Rows from block 12 of the encoder of a small image FSQ autoencoder, named by matrix and row number. Rows with one number belong to one neuron. Each number is 128 + 24 x the weight over its row's rms, rounded and kept within 0 to 255. All counts start at 0. After the name is the row's rms in percent of the matrix's.
Before each neuron's rows are labels from the 100 images, of 14976, where the neuron reaches its highest value: "responds to" is what is common among them. Only what is clearly more common there than usual is listed. The data: telescope images of galaxies (Galaxy Zoo DECaLS).
# fc1: MLP up (encoder.blocks.12.mlp.fc1.weight, 1024x256), inputs 128-255
# fc2: MLP down (encoder.blocks.12.mlp.fc2.weight, 256x1024, transposed), outputs 128-255

responds to: shape: featured or disk
fc1.713 206 [212 116 138 191 150  86 111 102 140 135 177  95 128 169 111 120 118 124 147 152 113 111 133 150 111 124  94 122 154 106  92 177 158 163 106 102 166  99 127 116 159  85 120 119 124  90 180 107  91 150 141 141 123 140 117 147 156 105 123 103 122 111 147 105  94 181 148 159 124 134 138 164 101 132  89 109 150 143 117 174 120 129 140 125 146 114 132 110 150  89  99 120 147 124 154 123 154 141 128 142 138 154 159 142 141 125 147 101 120 134  85 109 135 131 101 109 156 141 124  85  93 119 121 116 115 140 125 152]
fc2.713 257 [204 121 136 178 138  66 129 114 138 129 127 108 128 135 108 127 108 125 151 154 103 128 129 169 118 124 126 127 141 113 111 167 138 152 133 120 171 109 114  90 184 103 124 129 115  84 162 117 119 141 115 124 121 138 128 143 132 114 161 141 162 109 157 126 125 166 134 141 124 128 127 187 108 101 137 117 125 141 118  93 124 130 138 129 138 159 128  87 143 123 126 131 128 146 149 119 139 153 126 146 132 160 147 130 127 109 153 114 137 134 111 110 143 127 125  94 153 135 143  64 106 136  88 116 120 127 145 145]

responds to: edge-on disk: no
fc1.104 080 [159 150 113 147 117  96 105 102 144 120 131 123  95 181 148 119 125 113 138 130 128 134 133 123 157 126 136 106 160 140 111 133 132 112 134 101 155 154 123 124 165 158 158 112 163 122  97 117 128 144 148 134 127 123 111 151 125 147 114  76 136 126 105 149 180 127  83 152 116 100 140  98 118 150 106 107 166 122 131 133 131  94 139 156 106 112 139 150 157 166  57 126 171 117 113 187 127 121 167 130 100 116 192  71 115 180 104 142 141 128 136 137 105 134 105 126 108 141 117 102  71 124 117 107 115 147 153 133]
fc2.104 023 [136 107 123 153 109 135 122 134 183 151 131 145 152 123 133 116 160 114 160  74 138  78 102 147 146 172 109 132 116 126 125 142 136 170 116 130 129 128  75 127 107 123 174 162 142  88  95 126 161 127 103 117 120 115 160 138 148 135 138 167 136 132 132 116 126 145 160 107 127 101 116 109 136 109 105 109 127 131 118 179 110 103 162  99 156 129 139 112 132 137 122 150  80 135 126 122  95 147 124  94 153  96  93 127 161 123 125  77 114 119  94 126 145 150 165 129 109  98 165 131 101 116 121 104 141 144 162 159]

responds to: bar: no
fc1.257 075 [175 111 109 126 154  97  67 125 169 116 135  74 122 129 158 131 112 100 122 116 140  98 126 145 139  89 141 115 112 185 115  82 118 126 107  95 136 146 117  87 138  77 100 131 136  81 129 141  99 155 138 125 130 123 129 133 123 142 139 110 142 123 169 118 153 144 167 149 180  64 111 154 123 152 133 128 136 154 149 152 111 151 112 102 175 124 165 180 131 116 134 156 111  93 146 133 136 103 135 134 127 107 131  83 153 102 116 114  93 120 135 149 160 152  81 120 113 136 102 132 104  96 110 108 102 152 148 145]
fc2.257 014 [157 137 141 140 122 127 165 130 121 131 118  78 140 135 137 158 135 138  98 123 105 139  98 118  93 132 180  86 127 133 117  96  79 150 117 147 123 120 135 120  80 121 138 138 101 156 178  89 166  94 141  99 124 108 125 122 110 127 114 168 129 129 142 151 121 121 111 187 188 145 129 140 132  86 128 151 177 152 141 105  96 141 110  78 142  96 101 111 109 165 154 150 148 122 105  93 123 153 142 117 118 174 129 129 157 112 147 132 135 153 140 105 105 161 136  96 175  94 145 159  84 128 142 123 140  85  99 161]

responds to: bulge size: small
fc1.407 082 [105 161 146 149 126 110  97 119 127 162 154 156 102 107 145 122 126 141 114 152 116 133 163 162 114 171 116 154 174  71  87 129 206 138 133 125 141 206 109 133 136 143 127 114 165 142 158 117  88 140 121 116 130 148 124 121  81 147  86 131 102  96 166 156  96 162 132 121 151 130 116 172 151 146 163 125 138 107 156 118 150  87 143  96 131 139 138 174 150  94  91 114 124 125 158 106 106 140 139 124  82 127 127 100 138 176 102 164 139 144  90 132 145 125 153 143 129 134 133  89 118 159 141 120 114 146 144 157]
fc2.407 029 [101 102  86 120 104 127 154 125  74 151 174 107 161 143 151 100 136 147 124 141 131 122 112 122  99 168 149  88 121 122 120 136 119 128 137 161 131 122 101 117 137 159 120 123 187 154 100 127 151 135 118 102 136 162  99  89 101 160 126 101 140 127 156 139 151 128 149 111 153 173 141 120 142 163 139 117 139 150 168 131 102 158  96 111  98 120  95 134 153 118 110  90 120 165 127 113 127  86 159  97  86 117 148 154 163 146  99 129 106 106 176 122 110 101 104 171 152 152 105 158 115 136 130 140  99 105 117 139]

responds to: bar: no
fc1.371 074 [145 148 130 152 122 154 113 110  99  98 155 143 138 147 127 114  86 115 122 129  85 135 102 152 104 180 149 150 123  96 162 114 129 152 127 124 115  99 148 147 161 136  98  71 159 111 123 148 122 155 136 142 134 111 171 157 103 142 104  74 153 110 167 143 137  92 126 123 139 129  90 135  88 149 136 201 175 139 102 153 108 124 115 123 167 162 146 174 129 104 128 132 121 146 130  65 129 105 144 126 111 139 102 147 112  98 154 114 113 131 127 125 112  89 121 104 111 137 116 117  79  85 163 117 116 166 122 169]
fc2.371 013 [139 136 163 116 120 120 112 116 123 121 123 143 163 137 181 141 105 162 125 136 124 152 159 124  99 166  93 170 158 158 103 118 112 144 154 105 165 159 109 156 123  98 137 163 129 119  70 129 117 139 120  89 145 132 132 156 130 128  89 121 158 138 116 172 106 151 149 103  95 134 118 170 164 151  91  86 129 144 134 110 119 124 153 141 116 172 142  83 118 148 122 139 132 101  94 179 127 163 123 135 137 108 134 123 120 125 161 127 110 107 111 130 118 157 123 141 114 147 169  86 139 135 140 150 123 122 139 151]

responds to: roundness: round
fc1.429 080 [129 137 121 145 137 121 160 170 146 115 160 131 125 123 117 114 134 149 131  77 121 114 106 160 115 107 137 146 141  98 118  99  92 137 147 104 132 122 172 125 130 164 101 115 143 140 151 121 103 115 153 140 139 122 165 160 115 149  98  68 132 161 150 142 131 134 109 123 131 145 120 123 159  97 162 131  96 116 139 139 149 131  97 136 166  89 179 174  64 139 168 122 114 103 170  96 140 126 110  89 109 155 121 104 131 119 155 128 157 144 113 123 123  93 120 161  96 157 117 150 170 141  96 132  88  87 100  93]
fc2.429 017 [115 113 133  90  94 130 150 123  96 114 103 125  98 167 144 148 135 130  87 159 124 164 157 141  95  93 155 125  95 116 146  94 123  96 142 124 148 146 148 107 160 122 107 103 114 168 158 150  99 141 158 137 126 174 104 163 130 160  81 163 120 123 134 125 146  92 118  97 122 125 136 173 137 105 135 133 129 109 160 156 156 147  89 150 124 145 117  93 125 150 123 116 156 122 108  91 153 169 110 146 107 148 128 152 110 149 144 153 110 126 158 130 121 126  94  97 160 171 134 103 124 144 151 182  94 156  96 105]

responds to: shape: featured or disk
fc1.465 205 [180 108 139 205 147  96 124 119 132 137 156 102 136 167 103 119 106 125 124 161 110 108 139 160 105 122  94 130 161  91  84 160 155 155 118 103 164 142 100 108 175  81 123 132 124  85 175 112  83 145 135 142 128 139 117 149 154 114 127 126 132 119 143 110  88 170 138 162 134 136 126 177  81 118  89 116 130 151 121 178 106 122 133  96 137 129 132 126 154 115 105 117 131 133 166 132 164 133 129 139 136 170 148 146 133 112 151  99 120 142  95 114 130 141  92 120 148 142 124  96  76 138 124 127 101 130 123 144]
fc2.465 255 [205 122 137 178 137  70 128 114 137 130 126 107 124 136 109 124 108 125 153 154 104 126 129 170 117 125 128 128 141 111 108 168 141 152 133 119 172 109 114  88 184 103 122 128 116  84 162 118 120 142 115 122 117 138 126 142 130 116 160 142 162 107 157 128 125 166 136 141 125 128 129 187 110 101 135 118 125 139 119  93 124 129 137 128 138 159 129  89 141 122 123 130 128 146 149 119 139 156 129 145 132 157 147 130 127 110 152 114 137 132 111 109 143 129 126  93 154 136 145  63 104 134  87 117 119 127 145 144]

responds to: shape: featured or disk; edge-on disk: no; spiral arms: yes
fc1.507 081 [151 153 125 131 137 154 125 137 138 134 146 150 147 110 108 154  92 140 126 174 109 123 146 170 147 175 129 150 170 165  93 125 106 135 121 111 155 178 113 142 182 137 135 114 128 135 112 110  66 154 122 113 134 133 108 111 159 129 112 109 139  86 128 118 130 127  92 156 130 122 118 150  98  91 105 117 159  81 118 142 137 124 142 160 138 102 149 163 125 141 126 127 147 124 172 130 135 132 123 150 132 144 153  98 113 134 115 136 130 130 132 123 115 176  85 128 173 155 135 129  66 100 151 123 159 126 141 136]
fc2.507 034 [138 157 103 116 138 150 120 141 110  75 120  98 107 161 129 129 142 136 101 157 119 162 125 172 102 146  95 115 149  98 145  82 118 148 111  76 101 112  69 103 128 131 132 138 116 165 137 127  82 121 134 135 129 135 103 148 115 106 137 116 133 174 167 134 101 118 117 169 116 127 134 131 134  73 141 130 135 122 162 125 127 142 119 124 133  88  94 115 127 145 151 126 161 168 161  80 144 157 155  97  98 138 156 133 166 146 165 153 111 118 139  92 114 140 137 142 150 151 130 148 116 158 152 139 122 100 108  91]

responds to: shape: featured or disk; edge-on disk: no; spiral arms: yes
fc1.377 068 [140 137 135 177  94 106  99 146 151 106 144 117 140 152 153 173 114 114 166 131 137 114 162 108 143 147 126 100 110 105 142 108 143 169 117 163  86 126 172 132 114 116 129 148 141 128  68 149 111 102 137 119 115 124 113 147 173 160  97 105 103 159  78 124 163 145 145 100 107 112  92  85 139 137  92  91 144  78 173 138 103  80 143 129 113 127 131 100 127 158 142 107 135 128 126 153 123 190 160  93 147 152 112 127 139 145 121 149 133 108 129 157  77 130 124 118 116 163 126 147 118 116  87 148 131 119 137 130]
fc2.377 014 [173 157 149 140 128 117 166 112 140  91 142 127 125 120 151 144 164 137 153 142 141 130 158 132  89  73 122 120 124 121  87 118 153 111 128 107 141 115 171  94 129 148  92  96 147 120 118 150 141 144 105 151 129 155 178 150 130 122 127 154 122 154 132 121 167 144 117 111  81  85 145 163  80 126 147  53 136 132 116 132 153 133 130 158 108 146 139  90 111 107 136  97 130 132 159 124 180 117 154 154 160 148 128 145 141 163  91 126 159 107 145 140 118 128 144  97 141 169 149 114  98 146  96 169 135 113 138  96]

responds to: spiral arms: yes
fc1.33 190 [ 94 141 117 106 128 166 124 164 127 140 166 157 116 105 134 136 173 170  77 111 181 125 155  94 162 127 133 116 101 138 135  94 127 111  89 127 115 158 126 160 146 153 150  99 158 157 115 127 133 104 138 125 132 131 106 134 127 142  77 107  97 152  86 113 120  98 113 113 136 140 104 101 144 154 104 158 124 102 136 160 138 133 111 117 114  90 129 197 128 125 134 109 141 115 103 161 131 134 111  78 108 107 141 162 134 147 120 148 127 125 117 166 126 118 135 138  93 143 105 156 156 108 243 142 169 123 120 134]
fc2.33 258 [ 75 140 124  94 128 181 126 148 119 132 142 158 133 117 149 127 156 134 102  97 156 123 132  96 148 133 139 138 106 143 150  94 119  96 120 139  94 161 150 164  98 145 132 123 150 164 106 134 149 109 138 126 162 117 128 129 127 170 100  30  83 167  90 134 142  86 115 116 152 137 115  69 138 163 122 151 120 113 140 133 131 124 113 131 120 100 132 175 116 126 134 132 127 116  99 136 112  99 115 107 122  98 125 129 127 154  98 140 111 118 138 151 104 125 124 164 100 119 113 201 146 113 187 148 143 130 131 123]

responds to: edge-on disk: no
fc1.93 077 [133 111 112 134 101  95 133 129 167 100 100 145 133 158 145 137 139 143 143 153 101 112 117  92 120 137 122 157 156 129  81 122 155 164  98  96 137 117 128 133 157 141  88 158 164 121 117 159 134 119 113 117 183 176 106 139 141  72 125  69 118 124 130 110 104 132 125 111 107  96 123 134 124 111 148 160 182 138 117 136 142 128 146  67 129 119 136 125  93 103 126 115  99 127 166 141 126 111 131 108 120 148 128 134 154 150  98 164 115 159 118 134 122 156 126 137  97 121 103 122  91 140 157 112 138 126 127 108]
fc2.93 023 [151 140 131 154 159 156  94 108 112  97  92 139 110 127 108 156 123 114 132 110 129 101  91 135 139 151  99 124 119 141 134 129 135 160 158  98  66 135  80 108 122 174 164 126 113 108 137 156 102  94 126 146 137 153 149 144 154 104 152 101 149 148 104 117 121 150 114 177 108 115 140  93 152 100 174 105 113  88 126 107 147 122 136 153 162  97 139 124 101 148 146 138 125 160 147 138 108 159 153 123 122 102 128 118 169 116 157 149 137 138  88  74 161 154 158 120 156 138 156  95  93 116  97  85 163 135 150 104]

responds to: spiral arms: yes
fc1.240 264 [149 150 139 133 112 162 145 118 125 141 117 134 104 185 111 117 148 113  59 183 129 163 133 165 112 157 120 140 142 118 139 115 132 123 129  76 123 113 100 116 100 127 155 117 115 141 165 161  90 120 130 119 146 120 111 149 118 120 122 109 135 167 165 141  96 123 138 136 145 153 128 147 146 132 100 165 170 152 164 149 115 133  79  87 136  75 113 146 137 129 128 152 157 149 152  95 127 160 106 120 119 114 169 139 171 130 127 137  96 108 103 133 136 152 121 110 143 186 137 133  89 160 133 148 116 114 115  93]
fc2.240 323 [139 140 107 135 137 142 128 128 115 114 113 115 114 148 141 121 143 136  99 176 135 155 141 172 108 155 117 119 147 124 123  91 120 140 127  96 110 124  87 101 129 106 130 117 111 147 152 144 102 125 139 114 132 136  50 167 127 124 120  65 122 155 154 167  96 123 115 153 139 150 122 135 149 109 124 150 126 117 165  97 139 141 100 114 144 110 116 124 133 147 134 138 163 159 158  65 159 142 127 101 109 135 175 145 158 128 127 141 109 121 134 101 101 157 126 133 133 156 132 133  98 136 130 138 130 117 114 105]

responds to: roundness: round
fc1.62 077 [147  95 166 132 143 144 150 103 114 171 102 121 139 116 113 111 155 130  80 112  94 114 113 117 115 117 120 150 118 123 121 155 129 109 147 120 139  60 102 121 116 148 167 133 169 134 136 136 113 163 130 118  75  96  99 112 170 135 111 154  81 112 136 127  97 123 111 125 113 122 134 120 113 143  92 167 109  96 124 135 126 121 117 101 139 115 139  88 150 117 107  98 149  54 120 118 113 173 116 120  82 110 185 118 138 112 104 177 160 130 109 124 103  89 100 102 140 150 142 111 175 146 147 127 122 157 154 119]
fc2.62 015 [129 146  88 127 120 184 136 166  99 133 167 123 149 112 141 118 124 150 111 134 111 124 108 121  96 162 142 141 125 111 141  92 113 136 127 151 110 132 148 156 114 123  96 115 160 185  85 123 117 138 183 134 131 112  98 107  85 118 142 118  78 188 136 125 132 123 119 133 141 136 151 128 148 137 130 127 129 129 145 112 110 140  85 131 118 106  98 100 135 148 125 138 113 131 125  94 121 111 136  92 113 109 143 130 158 124 135 146 125 101 157 120  98 117 168 116 146 125  88 156 138 112 151 120 124 111 120 118]

responds to: edge-on disk: no
fc1.207 175 [158 122 144 138 193  97  93  93 121 114 109 114 151 164 169 117  99 121  91 129 171 123 126 131 141 151  73 125 143 168 122 148 103 123 167 122 155 169 103 137 140 114 149 107 158 144  96 115 140 161 146  97 156 136 115 164  98 116 129  78 154 125 116 136 137 161 152  83 111 143 127 113 133 148 119 128 120 130 182 135 125 113 105  90  96 137 117 126 115 136 149 105 114 147 118 117 136 167  87 142 112  93 108 111 115 155 141 119 109  99 117 153 145 151 132 125  99 185 134 138 131  70 149 156 110 143 138 131]
fc2.207 365 [118 123 132 138 113 153 132 154 148 142 129 127 126 110 108 146 151 135 128 115 104 116 123 130 137 110 167 127 129 100 155 141 148 102 127 167 129 127 144 105 147 145 119 133 127 113 165 179 123 115 129 183 127 121 138 139 146 137 122  40 127 134 156 104 174 119 114 154 146 126 108 135 112 156 149 147 158 104 116  46 148 131 134 141 131 111 143 151 125  95  94 141 118 130 143 131  98  93 145 137 132 125 140 157 141 121 119 125 150 134 125  88 132 113  96 118 146 107 122 129 129 131 143 109 143 126 134 111]

responds to: roundness: round
fc1.117 158 [146 130 175 134 144 124 128 128 119 137 129 121 110 123 112 144 132 141  84 175 138 121 172 118  97 106 126 138 146 130 136 124 122 139 129 100 130 159 152 140 138  93  88 110 177 153 130 148  84 109 115 133 128 163 128 143 158 102 106  95 131 135  97 116 117 113 111 121 136 147 112 159 124 169 145 127  68 127 106  77 147  89 113 140 125 122 143 159 117 143 143 175 202 123 135 155 144 154 148  96 153 122  94 137 132 142 122 129 152 121 121 141  99 133  82 140 140 140 102 140 131 109 196 123 114 154 105 117]
fc2.117 197 [109 135 127  99 128 137 120 137 127 124 128 132 125 135 131 134 145 136  86 115 131 184 143 111 133 114 159 133 136 137 142 111 118 108 135 127 101 138 138 132 142 130  97 109 114 155 112 141 130 129 153 137 139 116 105 157 140 166 111   0 105 134 131 150 120  89 109 147 139 124 103 122 139 126 121 136 109 116 143  97 138 119 113 127 148 110 133 130 117 142 105 154 154 126 129 127 140 118 138 154 129 143 139 152 121 122 124 151 137 125 151 118 113 145 141 124 129 135 112 159 137 127 164 168 136 128 102 109]

responds to: edge-on disk: no; bulge size: moderate
fc1.226 153 [121 110 119 122 156  90 139  97 131 120 135 136 147 189 147 137 100 139  88 137 150 123 160 140 109 169 107 116 139 165 113 115 113 128 121 105 158 129 140 155 132 102 133 129 148 148 102  91 146 158 115 123 120 142 127 153 119 108 118 106 125 142 106 130  68 181 158  92 109 118 126 128 136 134  88 118  93 135 186 202 118 112 102 124 134 131 124 133 145 121 136 108 134 135 125 151 152 188 117 114 118 124 101 103 118 159 122 113  88  99 113 142 116 119 122 124  93 178 140 112 139 124 158 126 120 146 149 149]
fc2.226 213 [134 123 132 105 138 109 128  99  99 115 144 144 172 151 155  99  83 116 118 139 152 121 128 120 123 150  88 108 117 177 101 106 108 173 158  97 145 134 104 159 115 110 154 117 144 150  82  75 157 160 119  76 151 139 125 134 103 118 130  93 146 127 124 127 105 143 137  70 119 126 151 129 149 144 120 117 120 173 159 105 106 131 116 111 101 154 103 110 134 150 157 102 122 137 100 128 144 130 108 138 110 118 121  99 108 154 132 124 126 124 128 179 116 147 118 153 105 142 162 125 114  95 140 141 104 123 140 145]

responds to: roundness: round
fc1.520 081 [ 99 149  90 159 150 127  88 136 151 113 124 117 128 126 124 141 107  96 156 121 130  77 198 136 110 151 110 116  97 129 174 145 131 106 119 116 103  99 109 114 139 121  77 168 171 135 100 127  99  99 107 164 104  96 129 139 130 119 110  88 123 110 139 125 126 127 111 153 158 153 175 171 121 130 137 110 151 137  99 147 158 140 120 121 127 132 145 134 143 149 149 137 105 160 109 131 159 143 137 153  97 153 110  90  98 150 139 129  96 154 105 167 132 118 126 150 148 159 120 143 137  99 156 119 110 105 101 159]
fc2.520 013 [105 113 128  93  96 115 129 136  83 108 107 147 139  98 131 103 121 129 117 117 114 130  83 132 124 118 130 111  77 129 141 119 117 113 133 139 123 122  99 135 117 111 120 127 130 136 152 136 102 115 132 158  84 163 159  91 139 158 165 156 144 137 125 134 121  90 131 105 106 121 178 120 127  90 135 118 110 167  99 122 119 114 120 130 122 146 154  86 131 122 126 126 107  96  80 152  90 131  81 157 113 160 133 126 129 132 140 134 109 111 172 125 158 164 194 108 153 146 103 145  92 115 147 117 110  70  95 132]

responds to: edge-on disk: no; bar: no
fc1.663 145 [151 112 141 180 227 108  99 154 132 135 113 123 136 179 124 131 155 105 107  84 141 134 111 132 109 121 166 115 172 138 133 159 157  77 166 119 106  97 129  99 120 145 129 128 107 121 117 158 136 109 151 125 129 109 110 128 114 120 130 123  99 121 129 119 192 136 132 125 136 176  49 149 139 153 126 123 122 111 150 117 182 132  64 123 149 113  85 144 110 137  91 152 135 115 159 151 118 150 130 150 131  98 127 163 143  99 124 150 119 118 162 105 165 136 113 129 138 179 116 172 157 162 118 166 124 120 137 128]
fc2.663 142 [134 117  98 164 116 149 149 148 178 149 135 128 137 136  93 128 115 118 143 108 130 125 125 138 129 125 151 103 143 109 122 150 141 135 130 135 132 100 136  86 170 117 113 144 111  95 154 125  91 137 117 140 121 120 140 163 167 123 130  55 140 124 147 126 134 125 135 154 133  89  99 127 122 124 135  97 155 116 107 119 112 135 163 124 144 125 151 116 129  93 116 144 127 144 149 115 110 150 158 149 125 137 168 144 152 104 145 112 194 164 111  90 155 133 125  99 148 100 108  99 115 125 108  95 135 131 134 132]

responds to: edge-on disk: no
fc1.368 077 [108 180 165 163 162  91 113 132 108 123 123 131 129 134 145 112 138 114 145 161 109 119 169  96 117 179 145 112 122 158  79 117 166  79 113 113 155 164 126 125 118 107 105  79 148 105 141 124 158 157 122 178 123 131 113 127 114 129 119 104 129  99  87 145 127 182 106  94 121 113 102 145 125 167 144  98 108 148 153 108 113 109 105 122 162  91 138 146 162 142 106 159 124 115 154 145 192 106 139 140 148 101 141 102 143  92  78 115 107 145  75 122 126 110 104 142 118 136 109 116 126 145 123 112 138 147 121  84]
fc2.368 022 [127 147 165 110 120 141 122 119 132 106 100 128 109 111 124 162 107  87 104 117 177 154 116 129 144 126 110 152  90 162 131 107  83 145 137 108 119 164 128 129 127 110 156 107 136 145 113 136  95  88 159 131 131 160 124 111 137 118 156 152 134 148 133 127 101 124 137 134 105  97 164 108 179 106 142  87 112 130 118 162 112 136  99 139  92 134 133 126  99 138 164  96  99 144  89 128 124 130 146 147 143  88 110 120  94 170 167 147 136 154 118 143 141 135 144 123 125 114 152 115 125  93 147 144 133  95 133 122]

responds to: roundness: cigar-shaped
fc1.567 076 [162  96 133 127 145 137 119 109 147 128 155 149 104 123 133 114 100 169 100 173 109 112 166 107 145 145 108 138 125 104 108 162 128 146 131 149 146 195 121 135 153 122 109 111 109 105 126 153  91 154 120 130 143 176 132 131 150 116 123 188 113  63 101 145 134 150 147 133 158 148 128  92 120 141 101 128 150 117 158 192 152 106  67 106 108  80 160 163 147 157 116 122 120 175 119  94 144 116 140 107 140 121 145 112 170 114  87 138  89 124  93 143 138  96  97 119 108 120 140 171  98 152  87 133  85 162 128 143]
fc2.567 018 [119 127 128  99 112 163 153 157  96 151 195 128 165 116 144 117 126 155 101 137 148 132 137 137 126 158 139  94 158 166 152  96 119 145 101 142 101 107 109 132  79 136 142 153 163 164 104  92 129 144 167  95 139 133 121 100  98 145 106  82 129 166 130 151 108 134 119 127 160 130 185 111 141 133  95 114 156 141 157  96 105 154 117  97 121 115 114  83 155 129 153 105 134 134 119 107 132  92  87  70 106 116 157 136 141 153 102 138  97 125 135 126 122 124  97 180 124 132  95 171 126 147 176 149 127 114  99  99]

responds to: bar: no
fc1.48 074 [141 175 129 145 141 154 104 202  76 146  96 126 106 136 127 107 155  95 118 143 139 128 155 130 131 148 136 151 100 118 112  91 145 146 141  93 121 173 104 166 146 110 150 166 148 132 102 105 148 124 108 126 163 139 131 136 141 119 175 106 119 156 148 162 137 178 128 117 155 116 124 120 116 109 135  91 145 150 147 134 178  90 110 127 140 162 104 120 122 109  94 139 161 119 169 103 152  74 112 159 103  92 108 139  85 118 138 172 109 131  97 128 138 145 125 107 165 139 146 132 156  98 158 179 143 126 138 127]
fc2.48 022 [124 156 148  79 142 144 134  78 155  96 127 154 117  97 119 143 113 102 137 111 125 154 119 128 150 113  85 167 101 147 159 140 103  98 152 116 102 142 112 104 150 172 137 129 180 122 129 136 110 108 161 147 140 156 115 121 142 117 123 127  98 157 106  95 131 104 101 125 109 103 162 122 143 124 141  88 125  98 100 138 145 122 149 150  73 117 159 127 144 135 169  85 122 151 108 135 144 105 146 160 140 103  93 127 104 161 172 161 154 175 128 134 131 128 129 156 144 103 102 134  98  90 143 169 143  91  97 102]

responds to: roundness: round
fc1.673 157 [126 140 113 118 133 141  96 155 145 145 169 132 146 146 145 105 134 120  16  92 149 149 126  95 141 105 164 136 128 148 150 101 132  90 147 131  98 173 115 148 139 136 129 105 146 147 114 152 131 134 130 130 151 138 138 125 139 114 116  85 107 143 111 129 128 124 123  95 108 147 122 124 144 156 140 155  83 131 127  69 122 146  54 126 123 111 129 128 134 127 138 155 140 124 123 109 134 140 107 131 128 125 144 142 112 181  75 141 125 117 119 130 128 122 116 161 132 155 117 140 113 134 236 150 109 145 102 114]
fc2.673 233 [144 101 125 109 109 125 151 121  99 155 130 106 143 150 163 105 138 163  88 165 115 132 130 139  87 139 125 116 138 109 109  95 130 129 114 120 141 102 139 126 146 116 112 124 130 177 140 102 134 164 130 124  82 136  81 138  93 151 113 150 145 130 167 140 120 121 117 125 168 162 120 141 110 111 117 156 131 149 174 100 124 150  58 105 132 131 108 121 135 119 101 122 144 128 135  98 139 134 111 110  95 142 167 147 130 142 124 152 108  76 159 133  92 134 106 118 130 161 127 186 120 175 151 171  94 117 125 112]